A small CTC audio transcriber, trained from scratch.
Data: trained on read English sentences (LibriTTS-R), 32.4 epochs.
Rows from block 6 of a small CTC audio transcriber, named by matrix and row number. Rows with one number belong to one neuron. Each number is 200 + 20 x the weight over its row's rms, rounded and kept within 0 to 999. All counts start at 0.
After each neuron's rows are labels from the 100 clips, of 14976, where the neuron reaches its highest value: "responds to" is what is common among them. Only what is clearly more common there than usual is listed. The data: read English sentences (LibriTTS-R). In brackets: how many of the 100.
# fc1: MLP up (model.blocks.6.mlp.fc1.weight, 768x192), inputs 0-95
# fc2: MLP down (model.blocks.6.mlp.fc2.weight, 192x768, transposed), outputs 0-95

fc1.269,220,201,205,206,198,178,206,211,210,206,186,201,221,193,175,184,203,169,199,236,203,210,161,216,219,217,188,189,186,189,211,203,191,192,193,206,194,213,205,204,146,199,200,163,173,215,188,176,202,245,234,169,231,250,231,184,216,180,155,216,184,211,203,198,219,176,167,216,197,219,219,221,190,234,208,179,199,198,239,199,203,207,209,183,188,203,242,225,206,210,199,220,180,229,178,215
fc2.269,195,193,201,203,184,212,150,181,197,179,225,194,197,189,195,220,193,205,199,243,225,206,196,223,185,177,234,166,217,219,151,231,214,207,211,181,176,194,224,203,204,155,209,238,178,183,157,184,186,198,198,209,203,194,191,219,181,229,210,181,178,201,199,193,245,205,211,204,214,195,200,186,205,204,203,219,185,151,221,195,192,187,234,202,218,222,215,216,205,169,184,188,198,180,213,206
responds to: voice: female (82); the word "you" (43)

fc1.607,204,189,196,176,225,189,223,187,218,213,183,182,177,207,204,205,203,197,185,194,212,170,204,202,219,191,184,210,198,227,206,213,212,205,208,209,205,194,269,215,191,190,208,168,194,164,206,194,201,207,229,192,187,213,211,191,218,177,201,239,193,227,174,186,156,193,201,200,186,236,222,203,193,193,147,207,212,199,199,218,188,202,216,228,219,181,232,221,212,228,207,218,191,231,185,184
fc2.607,194,216,194,184,195,200,218,205,205,159,210,182,175,214,201,195,213,199,205,166,195,175,210,186,185,219,187,191,238,197,182,173,204,246,198,221,196,208,181,212,189,177,210,186,226,211,193,214,215,210,194,178,183,194,187,233,227,213,226,201,220,220,191,219,184,214,197,216,194,206,194,220,168,202,201,225,195,190,208,200,173,204,210,192,180,209,167,177,192,140,168,218,212,185,220,178
responds to: the word "but" (26); the word "not" (26)

fc1.80,215,162,194,172,219,225,185,177,195,212,218,203,196,231,199,209,213,209,187,190,248,219,135,196,210,202,227,222,196,205,198,222,183,186,190,202,196,187,224,223,165,219,178,164,232,227,184,187,206,192,181,212,241,210,187,184,182,198,216,234,208,199,193,180,249,208,194,176,181,210,187,232,203,221,177,204,190,157,220,219,236,191,235,198,193,203,221,224,222,201,194,194,195,197,198,175
fc2.80,174,186,170,207,184,215,242,201,193,213,171,237,224,207,182,176,164,200,207,159,205,187,179,197,222,206,273,193,218,186,198,219,188,215,168,195,203,218,204,200,193,209,191,165,201,219,197,220,191,200,158,194,191,195,158,219,198,222,164,202,201,191,174,178,195,208,193,193,223,169,223,231,206,182,209,212,188,216,178,212,166,187,232,195,197,188,213,210,191,201,202,192,197,195,193,212
responds to: the word "for" (32); the word "with" (30)

fc1.188,220,216,199,195,231,204,177,228,205,207,219,187,196,188,187,176,221,180,177,181,172,219,189,160,218,205,201,192,187,217,200,230,191,185,157,201,235,211,200,206,175,192,186,186,177,220,208,172,201,189,209,212,205,249,215,211,158,189,178,217,174,209,211,225,216,209,201,213,191,207,193,217,223,230,183,184,207,195,207,198,188,227,217,193,212,202,252,226,198,225,177,188,176,179,206,194
fc2.188,168,178,185,206,214,220,207,197,197,197,189,220,176,218,200,201,196,212,210,182,222,189,216,200,186,206,233,212,222,220,190,179,193,236,234,242,161,206,207,214,199,227,213,201,203,169,184,228,190,163,210,182,201,157,215,217,195,183,202,186,242,189,195,211,176,233,184,209,205,190,232,205,222,191,204,210,200,208,204,151,165,195,230,193,178,202,179,194,182,233,198,199,225,203,180,172
responds to: voice: female (88)

fc1.717,217,183,217,201,176,184,213,172,219,195,206,209,191,190,175,193,184,216,170,264,218,211,174,196,205,190,217,201,209,221,217,220,194,201,244,203,182,182,213,224,177,212,200,211,202,208,171,218,194,227,210,180,216,202,205,157,178,196,180,219,201,169,209,180,230,170,182,189,179,229,204,204,182,182,209,195,195,190,196,200,229,197,215,226,192,169,226,201,233,203,198,191,185,229,200,176
fc2.717,193,196,192,228,216,189,224,206,231,237,189,202,188,157,218,199,199,192,172,206,185,196,222,195,209,171,220,171,209,206,160,234,173,206,217,227,194,195,199,209,173,222,232,184,191,172,184,244,200,200,209,200,226,207,223,203,181,212,178,175,187,195,194,217,211,179,191,222,209,218,206,192,209,183,222,166,203,223,185,173,175,211,166,209,180,205,202,201,189,208,197,188,172,194,182,244
responds to: the word "i" (49)

fc1.208,192,175,195,164,207,218,179,188,206,219,205,209,187,226,202,246,217,175,216,177,219,182,197,225,213,218,212,242,177,203,188,207,201,204,201,224,191,157,236,211,182,201,185,161,214,227,217,211,193,232,181,188,204,234,200,205,196,191,205,236,193,214,211,203,185,201,217,180,152,211,222,231,248,229,205,206,176,145,205,235,212,177,221,220,227,220,216,187,201,198,175,207,192,202,216,175
fc2.208,195,197,196,205,263,233,192,201,192,187,172,199,164,166,217,221,203,197,207,203,181,194,184,176,211,207,214,209,175,185,197,229,220,184,226,218,169,201,218,215,184,217,199,228,201,204,169,178,181,193,194,218,178,220,184,210,215,175,239,196,189,220,155,201,203,199,185,176,228,190,235,194,173,180,188,179,207,198,187,158,206,181,170,182,195,218,231,201,187,215,191,203,239,224,193,194
responds to: the word "was" (36); the word "with" (27)

fc1.510,205,174,234,186,208,200,192,233,246,215,196,215,201,211,200,204,181,238,192,185,208,169,159,198,208,178,236,209,160,199,199,275,197,196,176,196,229,173,231,216,183,221,194,184,183,226,235,209,200,220,192,227,197,207,220,209,177,214,187,207,217,169,200,198,173,193,175,192,181,199,225,203,220,245,178,181,175,182,200,233,221,173,205,216,207,201,217,202,217,227,211,185,183,208,213,214
fc2.510,206,165,204,208,192,198,228,181,169,212,213,159,192,200,163,220,191,198,209,195,205,198,178,215,202,219,186,217,222,214,230,197,180,205,216,162,164,189,201,219,255,183,198,197,174,176,224,214,190,194,189,188,171,175,202,191,215,201,219,211,190,214,221,200,200,193,222,192,210,176,174,225,186,174,216,271,201,220,133,227,182,219,195,202,239,172,187,191,212,214,199,230,160,212,202,184
responds to: the word "with" (32)

fc1.445,169,201,220,150,218,190,206,198,222,184,219,179,181,209,196,230,240,179,193,211,251,216,205,211,211,247,160,216,172,209,245,219,180,183,218,210,187,164,207,212,182,187,200,219,214,216,213,211,208,223,183,201,180,208,214,211,189,204,209,211,201,195,203,155,165,213,225,182,183,224,191,179,170,190,188,207,223,178,189,236,193,187,148,245,199,193,229,174,245,226,189,214,173,181,202,186
fc2.445,190,194,229,206,187,146,198,155,220,213,185,204,217,182,225,196,198,183,221,187,228,211,218,206,219,241,180,234,184,202,216,192,212,206,249,195,221,200,251,201,232,218,210,181,230,211,218,191,157,192,166,173,170,175,204,216,197,204,195,189,208,194,212,207,192,202,197,199,213,177,203,156,202,188,209,195,205,194,211,202,170,179,195,214,184,161,216,175,210,209,169,241,164,192,196,184
responds to: the word "her" (56)

fc1.154,203,198,205,180,212,233,209,159,213,216,231,179,203,212,206,239,201,232,193,182,205,174,197,204,247,242,190,179,187,191,218,198,192,184,212,184,191,171,219,217,221,199,223,181,205,195,199,195,197,185,191,218,191,203,229,209,191,215,163,215,177,185,198,149,190,202,196,190,158,235,210,207,206,198,170,215,202,198,205,249,200,208,164,218,239,197,213,192,226,192,173,211,208,206,168,192
fc2.154,182,215,230,257,215,191,188,188,195,180,235,216,186,192,200,206,226,174,199,188,203,217,178,198,212,213,149,185,204,199,174,196,165,181,184,180,166,201,178,201,185,200,215,202,218,185,213,193,228,155,187,204,208,185,214,180,185,185,197,171,183,212,171,209,204,207,215,213,205,216,184,220,177,194,200,208,273,205,217,215,208,174,193,209,196,194,202,212,191,245,220,187,191,186,221,175
responds to: the word "no" (33); the word "not" (30)

fc1.751,189,167,203,191,199,234,203,171,193,210,169,193,192,183,225,207,212,168,202,202,225,187,199,181,229,252,207,239,159,187,229,180,192,199,205,150,190,187,237,184,192,187,174,194,194,238,217,225,194,207,204,165,207,231,208,213,200,174,209,231,194,213,192,155,166,212,216,184,197,226,216,211,180,196,213,218,195,146,219,240,194,196,184,183,191,190,223,200,199,219,182,223,206,243,207,201
fc2.751,159,215,220,202,206,182,205,209,212,224,203,221,181,213,186,213,198,214,176,190,201,200,222,236,163,167,201,198,198,222,187,222,214,201,212,210,199,158,164,200,199,216,205,169,196,204,185,191,211,223,230,233,227,224,228,155,214,208,197,193,220,183,204,180,203,191,198,214,221,183,217,188,209,223,179,171,178,209,165,188,241,191,177,217,184,201,224,227,231,211,200,188,223,247,192,188
responds to: the word "for" (34)

fc1.708,210,197,211,205,201,201,186,224,218,197,193,206,191,169,205,212,187,238,193,212,213,211,173,193,216,202,193,179,182,211,212,249,180,147,222,207,166,191,209,229,181,181,228,210,176,226,206,171,192,207,238,219,211,186,229,192,172,220,183,208,186,174,210,198,185,201,168,221,189,192,221,217,196,220,197,209,220,198,200,196,204,209,219,206,250,186,213,208,203,214,226,174,180,224,199,202
fc2.708,197,206,208,181,206,183,204,203,199,193,197,210,200,208,172,190,209,204,171,162,161,197,174,219,211,204,221,178,222,197,213,208,172,191,141,211,217,189,195,168,187,249,159,176,187,225,244,250,220,218,184,215,213,225,199,201,175,198,194,208,191,194,207,191,184,222,219,171,182,232,200,235,210,186,227,210,222,208,198,209,236,165,195,198,218,186,166,204,217,213,216,222,182,194,200,223
responds to: the word "no" (25)

fc1.101,177,190,213,202,203,239,231,221,248,209,196,212,197,226,220,212,228,217,174,202,226,183,172,225,200,217,210,202,186,194,205,216,176,186,174,202,211,174,210,229,171,203,197,217,191,206,205,181,206,199,202,211,200,245,239,206,217,214,193,216,189,162,176,172,203,216,201,198,178,207,198,203,228,209,177,219,202,180,179,202,200,169,198,226,215,225,204,219,255,196,197,192,195,193,210,191
fc2.101,184,212,183,176,224,160,181,169,194,183,206,213,201,188,209,187,187,191,192,196,191,176,224,219,178,217,217,203,185,183,193,228,217,181,207,212,184,200,212,206,240,189,194,213,165,219,173,201,181,194,202,173,210,185,198,204,216,216,220,229,189,173,195,173,173,214,246,192,225,169,201,191,206,202,174,158,165,241,187,209,220,217,249,205,194,205,212,168,178,221,222,195,207,211,225,189
responds to: voice: female (85)

fc1.299,172,161,224,203,244,189,218,174,224,233,202,201,175,185,222,208,211,190,185,178,213,191,189,190,226,227,202,199,149,193,215,220,194,202,206,224,206,180,260,224,184,214,229,181,215,238,206,210,196,219,229,151,187,223,211,216,146,220,172,226,196,181,184,158,159,188,176,183,218,185,238,200,197,210,165,183,195,198,198,199,195,189,216,213,197,162,236,189,223,202,189,235,177,227,217,218
fc2.299,218,207,158,206,234,220,209,181,180,203,186,174,189,230,217,217,232,198,193,205,208,226,200,208,204,206,190,210,187,204,141,192,171,186,188,219,186,197,190,204,134,193,199,198,169,218,206,213,238,201,169,204,205,199,188,194,193,202,202,187,156,246,224,197,242,225,225,170,219,207,149,200,179,183,216,221,247,190,184,176,188,161,195,208,215,226,198,174,208,185,169,177,163,185,225,211
responds to: the word "this" (33)

fc1.603,217,197,200,176,222,159,214,193,191,219,185,169,205,184,180,204,229,210,153,208,205,225,175,187,217,192,210,193,199,224,218,245,210,215,188,226,199,176,224,216,176,201,186,184,224,222,180,214,200,198,184,235,181,261,208,217,217,204,198,228,189,207,193,175,192,195,168,215,195,210,207,201,215,213,196,191,179,165,215,202,196,208,210,203,242,177,198,166,245,225,189,216,170,202,179,199
fc2.603,202,232,196,177,179,181,204,195,186,238,192,187,163,203,198,221,223,237,171,208,178,213,177,185,233,180,199,183,217,232,207,227,200,230,154,213,226,154,207,253,200,207,206,198,203,196,181,187,230,200,191,200,214,220,197,161,202,241,198,199,203,212,209,196,202,182,181,214,217,194,213,210,186,225,170,175,203,229,148,192,231,186,194,222,220,188,214,152,223,172,230,210,175,238,203,201
responds to: the word "with" (74)

fc1.19,191,198,197,206,199,212,220,207,217,205,192,190,210,229,166,193,204,208,189,202,188,184,210,202,221,195,181,175,207,235,193,200,189,196,205,192,195,220,190,196,204,202,212,174,219,194,187,213,254,197,184,219,226,215,220,191,217,172,163,217,195,185,204,202,214,199,224,221,134,246,187,190,185,204,182,218,226,210,205,227,220,218,184,230,195,197,185,195,194,176,208,198,194,227,158,192
fc2.19,164,201,243,221,189,238,194,227,201,197,201,221,188,200,197,204,185,205,246,202,218,187,211,195,202,209,150,210,183,206,206,173,210,184,197,189,219,179,163,208,206,220,196,169,185,179,230,189,199,200,199,223,186,183,206,174,179,213,198,206,205,199,200,202,196,206,181,201,220,184,231,188,165,234,181,153,220,228,200,194,218,208,185,223,206,195,201,229,204,190,197,199,182,187,212,187
responds to: voice: female (79)

fc1.533,186,158,198,205,217,173,181,188,216,230,162,171,184,176,198,269,209,176,195,206,212,174,205,229,204,216,197,223,143,203,194,204,202,192,195,233,186,173,229,218,141,180,203,223,147,221,232,199,205,233,247,195,201,221,218,201,195,192,214,202,171,196,184,192,173,205,198,185,202,185,188,237,194,204,205,233,195,212,180,177,206,191,175,229,195,210,168,225,217,176,190,199,201,190,214,223
fc2.533,199,203,173,188,212,173,189,187,225,182,205,191,229,174,185,220,183,211,203,204,203,191,252,180,202,211,167,218,189,215,179,182,223,195,216,158,167,195,199,203,227,196,190,201,228,209,208,176,163,160,209,170,183,210,196,194,220,196,216,209,210,176,168,211,227,202,196,219,186,204,241,181,208,213,216,176,211,197,222,181,211,224,168,205,168,177,189,240,219,217,204,201,191,193,164,171
responds to: the word "her" (29)

fc1.563,182,191,214,177,190,194,185,195,208,215,231,182,189,224,202,209,229,201,175,161,200,201,174,197,236,195,175,212,183,202,176,200,154,201,188,166,190,203,187,208,167,218,199,172,171,223,209,193,246,205,204,217,193,261,220,173,207,202,199,186,204,199,192,176,229,190,232,203,197,237,185,230,157,194,194,215,221,184,214,201,245,220,160,197,185,197,210,212,192,190,205,191,212,221,179,225
fc2.563,166,174,245,215,175,170,178,176,203,201,210,210,223,178,171,200,183,179,248,196,185,203,227,254,217,207,131,210,212,206,242,214,218,191,252,206,192,202,213,187,231,227,225,194,212,178,194,193,162,177,206,206,131,186,206,164,196,206,198,187,202,183,220,219,205,176,201,208,230,185,226,186,201,184,215,175,202,206,197,184,215,207,188,226,201,201,207,190,218,201,219,227,177,202,216,190
responds to: the word "is" (26)

fc1.171,215,197,207,208,198,188,201,184,194,212,228,199,201,203,198,196,222,189,207,198,206,241,191,200,224,233,177,206,183,207,199,204,201,223,178,193,233,173,236,211,211,220,185,157,183,190,199,199,180,182,227,148,191,222,195,196,139,231,178,239,185,185,206,179,212,210,179,201,200,203,176,178,220,224,169,189,199,185,173,201,216,191,227,214,207,175,248,187,239,190,202,236,175,196,214,184
fc2.171,207,221,201,192,196,217,202,243,170,200,195,186,171,205,193,183,169,200,213,180,192,168,206,194,158,165,202,214,203,206,147,208,209,220,185,194,183,192,175,182,202,169,179,208,199,190,203,155,194,208,166,263,184,182,179,195,220,237,186,189,215,218,223,185,216,181,227,194,229,187,185,227,159,204,230,207,233,214,162,193,211,221,205,203,212,217,220,178,204,192,216,181,219,222,198,200
responds to: the word "this" (26)

fc1.370,226,191,235,181,176,193,204,181,191,221,202,202,203,201,193,204,184,211,170,219,198,215,161,168,224,183,194,184,217,213,212,235,196,206,192,181,209,201,230,199,182,228,195,171,200,255,192,198,184,221,187,210,234,228,210,152,257,206,188,212,205,235,172,207,232,207,187,206,204,216,218,251,192,231,205,170,203,200,229,193,198,242,218,199,205,177,198,215,195,186,185,215,193,224,165,206
fc2.370,210,240,173,196,204,204,190,188,188,179,225,204,195,188,179,179,233,176,189,166,191,185,213,224,126,210,214,200,214,210,165,189,199,200,194,202,178,214,161,185,210,158,186,207,225,190,208,221,187,194,190,231,204,192,184,233,189,225,200,213,202,185,224,206,192,203,216,193,209,218,174,191,229,192,200,245,206,159,213,210,200,230,168,180,206,224,209,219,171,243,177,184,203,144,173,202
responds to: voice: female (86)

fc1.123,163,205,215,159,222,215,209,216,210,201,191,187,197,199,196,215,239,184,217,211,228,233,215,227,207,225,160,223,159,213,224,215,178,182,226,226,213,181,206,220,205,203,182,201,217,213,222,195,223,204,159,192,193,223,215,216,176,204,201,213,198,187,193,164,154,217,215,179,179,208,232,177,201,206,204,184,210,154,177,218,211,197,183,209,193,185,218,175,215,232,211,245,171,199,206,186
fc2.123,223,171,215,215,194,176,210,174,221,201,216,213,235,215,227,185,185,180,199,167,207,198,229,203,199,220,178,208,186,177,205,190,229,223,229,174,231,222,222,189,200,213,200,194,196,204,186,211,140,210,193,216,189,187,214,204,212,193,185,184,201,186,179,242,208,162,199,216,207,187,187,167,193,216,200,186,192,222,252,209,181,208,209,178,204,190,216,208,189,186,162,209,179,189,191,192
responds to: the word "her" (37)

fc1.623,199,200,210,170,198,186,227,200,186,209,208,205,196,234,164,192,206,203,166,194,186,222,217,170,235,230,211,198,200,232,208,206,210,209,201,188,204,209,197,203,186,208,204,161,190,197,194,221,206,195,194,189,203,202,204,190,269,195,178,208,207,207,194,210,161,185,201,231,164,213,213,218,180,203,201,204,202,198,237,213,214,225,205,187,207,171,200,178,189,205,198,229,202,253,179,177
fc2.623,167,176,222,214,225,208,194,156,200,188,213,189,207,197,210,231,184,234,212,238,242,172,208,199,208,215,180,222,177,189,193,206,200,221,200,151,150,189,189,217,177,217,208,196,132,161,241,198,206,165,193,208,225,226,187,236,159,191,213,182,188,214,203,175,213,193,208,193,176,206,194,166,227,168,241,196,219,221,191,199,221,218,180,191,246,211,164,197,223,176,199,220,180,179,213,179
responds to: the word "one" (40)

fc1.452,209,201,202,231,207,215,207,176,189,214,174,198,218,195,197,203,201,189,187,191,221,205,157,168,201,192,212,228,162,186,199,241,180,187,192,178,198,195,212,203,193,218,195,160,189,216,248,197,204,201,193,207,230,213,211,226,193,177,209,221,160,207,203,197,186,235,189,181,179,193,176,233,209,167,228,207,215,157,223,216,209,193,211,199,242,194,196,224,213,196,166,202,185,201,193,248
fc2.452,199,175,201,202,204,201,209,165,204,182,170,183,224,162,218,193,185,167,218,188,201,160,173,204,220,206,208,179,215,193,202,221,220,197,220,172,228,225,229,203,212,206,197,213,237,190,208,223,135,202,192,226,173,176,194,197,172,233,208,193,210,254,172,189,186,200,193,206,199,190,226,217,210,160,234,227,208,197,210,193,159,179,196,187,188,167,228,190,208,198,196,206,185,199,188,199
responds to: the word "with" (32)

fc1.512,176,201,212,165,179,191,177,225,200,198,204,140,190,179,190,199,221,206,209,246,195,219,211,236,225,190,174,203,192,207,199,223,190,147,213,218,177,195,198,209,196,200,194,208,195,208,196,168,266,232,249,188,208,220,200,175,165,220,212,200,202,207,179,193,225,199,209,203,202,216,215,214,200,201,178,195,200,188,204,214,203,219,202,220,201,199,212,197,190,224,205,202,188,222,198,201
fc2.512,196,187,216,241,174,213,189,217,243,199,176,221,209,192,215,211,163,196,194,211,231,214,173,184,223,185,188,238,178,177,213,212,178,204,187,205,234,194,201,206,186,190,220,208,166,202,182,198,177,200,232,231,205,202,232,194,147,183,210,218,215,225,198,204,192,206,178,204,178,172,197,207,199,178,252,185,213,211,190,194,192,208,223,182,211,178,197,178,228,163,211,189,213,181,233,212
responds to: the word "i" (50)

fc1.524,203,183,229,147,178,213,197,217,220,186,194,202,209,246,200,218,174,175,203,205,209,185,207,240,202,232,189,217,193,218,202,199,191,189,227,235,199,191,232,193,191,209,177,183,178,233,183,196,194,258,199,186,234,208,189,206,236,176,206,218,206,196,194,219,218,189,217,178,145,199,215,202,214,261,201,201,213,163,199,227,200,189,198,208,204,220,205,211,194,207,219,178,188,170,208,190
fc2.524,203,194,163,214,207,214,191,209,168,201,211,187,199,173,187,232,230,189,203,195,181,190,190,199,221,211,250,209,212,199,193,213,209,175,217,192,160,199,220,212,194,206,194,224,192,205,164,202,179,173,196,174,220,221,185,233,229,196,215,206,200,198,176,210,235,256,202,196,180,213,205,200,192,176,188,210,186,201,231,181,223,230,204,166,223,208,201,181,200,206,207,215,262,246,160,177
responds to: voice: female (80)

fc1.191,183,183,216,206,227,180,194,197,207,231,200,204,182,156,169,202,213,184,158,185,195,232,207,218,204,194,231,201,189,205,229,219,189,196,221,199,166,191,209,197,197,195,207,163,186,195,211,244,215,207,229,228,227,223,203,198,176,209,191,197,197,197,206,193,224,169,206,197,195,198,210,192,209,188,209,182,200,211,173,185,206,216,179,223,192,187,198,184,197,200,171,218,192,204,199,217
fc2.191,196,209,219,194,205,199,179,237,213,201,242,226,196,198,193,214,191,202,192,187,201,213,204,185,188,181,171,161,222,196,188,180,197,172,215,204,197,167,173,205,198,194,215,210,178,196,214,198,202,218,228,241,229,224,217,209,194,183,207,214,208,183,246,202,196,200,184,195,193,177,236,212,226,215,198,175,161,214,172,193,212,211,214,196,219,202,156,231,207,234,194,195,173,162,187,234
responds to: the word "i" (51); the word "have" (34); the word "had" (29)

fc1.333,218,185,226,176,193,216,180,213,257,213,219,207,158,210,231,213,186,219,179,190,246,187,177,162,197,217,197,201,182,206,196,203,194,202,195,186,190,143,214,264,163,215,205,201,168,201,207,184,209,191,213,209,213,200,218,206,187,209,212,210,195,171,185,201,199,198,198,190,177,198,206,227,187,225,197,210,215,166,186,185,210,196,185,222,189,205,204,248,246,185,215,165,206,194,220,170
fc2.333,184,208,153,187,178,203,238,191,201,186,152,202,203,197,190,202,185,188,209,211,192,204,200,203,199,209,230,179,203,207,198,178,220,174,199,239,176,203,182,198,213,208,193,168,228,225,188,191,244,189,181,204,178,167,212,190,206,217,205,205,220,177,198,195,197,209,226,198,205,197,219,249,182,204,193,199,230,249,187,193,209,192,192,218,203,182,211,212,203,224,182,198,213,206,194,182
responds to: voice: female (80)

fc1.647,200,189,204,189,187,202,198,206,208,206,188,184,194,195,194,228,179,207,186,226,202,193,148,218,198,202,182,207,206,219,206,255,180,142,208,207,196,168,240,221,192,223,212,191,184,215,251,181,196,211,197,218,231,202,204,175,188,200,202,206,190,209,197,188,192,198,195,194,185,227,201,237,208,234,211,204,187,168,217,202,222,209,196,229,203,198,202,233,210,237,219,187,142,200,165,212
fc2.647,204,199,243,214,198,194,215,189,192,198,179,200,191,155,173,213,204,216,194,178,218,223,179,218,222,173,202,171,189,180,203,219,220,212,194,183,218,181,198,187,219,232,192,187,224,197,236,203,226,232,195,233,213,228,196,197,169,232,185,198,195,233,206,181,189,202,171,166,186,198,235,228,225,183,243,217,175,197,178,222,205,156,227,192,215,195,208,189,213,176,185,180,203,182,243,200
responds to: the word "will" (62); the word "i" (54); the word "you" (43)

fc1.665,194,177,188,184,245,237,202,177,215,212,181,160,201,207,222,222,191,198,195,234,224,182,194,207,209,260,160,216,170,221,230,216,190,175,197,219,216,197,206,215,146,180,189,203,204,231,189,181,202,198,169,212,203,230,208,221,195,218,181,200,198,183,193,192,177,216,194,200,192,197,188,198,228,241,176,188,203,221,196,202,214,238,192,212,244,222,217,210,208,214,207,221,160,195,196,202
fc2.665,223,181,220,208,195,187,211,203,215,236,233,201,180,198,215,204,169,203,188,222,228,188,202,181,217,212,179,230,215,205,183,208,200,199,221,232,245,172,196,212,176,215,190,178,229,226,183,195,174,237,163,182,189,201,216,195,213,190,169,229,211,182,199,187,166,213,205,199,222,180,198,206,171,205,201,178,191,217,192,204,171,177,216,230,154,185,230,221,204,190,197,237,205,192,191,225
responds to: the word "you" (88)

fc1.230,192,217,219,173,214,214,205,203,193,235,170,185,209,194,187,212,225,198,209,205,205,221,173,190,229,213,167,194,203,187,190,241,169,219,167,205,210,206,185,192,169,208,163,218,222,230,219,190,221,216,145,228,183,256,247,183,210,225,182,195,199,199,197,186,179,243,223,213,189,205,222,228,231,220,170,189,186,213,186,217,198,214,189,209,215,203,212,179,209,170,214,230,190,196,193,227
fc2.230,191,173,185,217,239,225,194,217,220,199,237,211,197,224,199,213,198,186,182,191,215,185,242,211,211,206,203,212,187,201,181,184,195,207,251,224,166,182,208,209,176,206,207,178,204,198,184,182,184,183,198,222,220,205,214,223,234,192,193,218,223,165,160,194,176,207,200,196,197,197,235,196,187,191,224,179,184,164,207,174,181,209,220,163,173,198,204,224,193,228,190,197,247,203,156,206
responds to: the word "is" (26)

fc1.474,206,185,185,185,244,221,198,211,222,176,166,199,230,193,219,216,182,225,221,232,206,192,187,206,221,209,206,193,217,213,207,226,206,187,214,205,214,196,229,208,183,205,208,236,211,208,232,197,195,197,176,189,211,211,186,235,173,234,165,177,204,166,202,200,169,178,166,205,185,205,241,203,221,232,202,238,188,213,202,202,179,209,198,215,217,200,188,191,218,193,221,215,177,217,178,215
fc2.474,218,186,201,228,234,186,207,196,190,209,214,188,215,223,200,197,238,172,183,205,201,232,220,190,202,207,193,202,201,192,148,205,188,201,220,200,217,203,198,207,173,193,197,203,204,210,146,202,200,219,181,197,195,187,208,207,218,155,194,227,195,218,156,188,198,179,221,193,198,217,170,210,211,189,202,159,187,236,237,196,184,192,186,184,157,206,210,236,204,215,168,209,236,171,178,233
responds to: the word "you" (42)

fc1.295,185,202,184,204,228,228,213,196,196,228,205,185,180,194,213,208,225,185,199,195,195,238,150,212,220,218,191,214,185,207,170,208,176,183,191,198,210,176,221,231,146,203,207,188,218,212,248,183,208,192,233,198,171,261,219,207,151,230,159,196,172,179,223,160,182,213,188,208,207,196,215,234,213,195,215,199,172,195,204,189,204,200,196,205,201,185,242,181,212,225,189,226,196,205,209,203
fc2.295,224,201,174,198,182,248,219,201,188,198,159,214,233,226,202,193,153,213,193,199,184,214,188,233,200,194,191,180,196,203,175,217,205,208,183,220,192,210,185,195,192,210,184,235,182,187,187,195,207,164,175,205,179,191,189,204,219,255,179,182,194,211,208,178,209,197,212,206,245,208,185,193,196,201,212,213,226,205,193,156,189,185,207,196,222,197,241,170,202,219,191,152,167,200,158,211
responds to: the word "is" (36)

fc1.472,223,192,192,206,237,193,211,151,208,189,184,215,207,207,190,210,207,203,167,213,230,177,197,193,213,189,213,207,183,201,224,230,209,214,210,231,191,191,246,216,200,198,211,149,210,184,184,176,188,185,212,207,248,197,211,208,189,192,190,238,207,190,197,200,177,152,160,196,172,220,202,177,214,209,181,180,203,153,197,187,213,200,230,212,228,186,228,175,211,211,177,185,183,241,155,201
fc2.472,181,209,195,220,208,205,202,182,212,204,162,180,216,213,190,205,171,202,198,206,193,171,211,174,244,196,209,206,227,221,176,212,213,203,227,238,257,187,217,189,151,226,198,166,248,176,192,196,212,224,190,180,202,197,207,211,215,180,186,204,193,225,212,210,187,202,188,194,198,195,201,195,246,191,209,196,207,199,218,223,201,191,236,206,214,199,177,184,207,180,215,240,216,201,218,226
responds to: the word "with" (43)

fc1.286,213,190,194,204,223,185,190,196,191,226,191,197,179,196,183,208,220,203,175,212,177,180,198,178,208,219,220,219,194,208,224,205,189,204,167,182,233,183,240,238,155,233,197,206,198,207,225,212,208,189,200,178,209,229,236,169,199,184,193,197,194,209,185,164,136,186,179,193,209,206,222,228,195,200,192,203,200,207,242,193,224,244,205,213,189,147,188,206,238,216,207,202,212,242,196,213
fc2.286,218,180,179,203,212,205,179,188,198,211,206,185,218,187,197,220,191,179,203,231,224,187,187,197,195,231,174,218,187,176,177,214,183,190,197,208,179,212,243,202,203,204,168,237,182,225,174,179,206,173,192,162,208,176,187,188,216,189,210,207,181,244,175,205,209,209,236,169,213,225,177,218,196,204,198,204,209,174,195,184,183,227,199,163,183,201,196,195,197,194,198,220,198,221,182,212
responds to: the word "was" (66)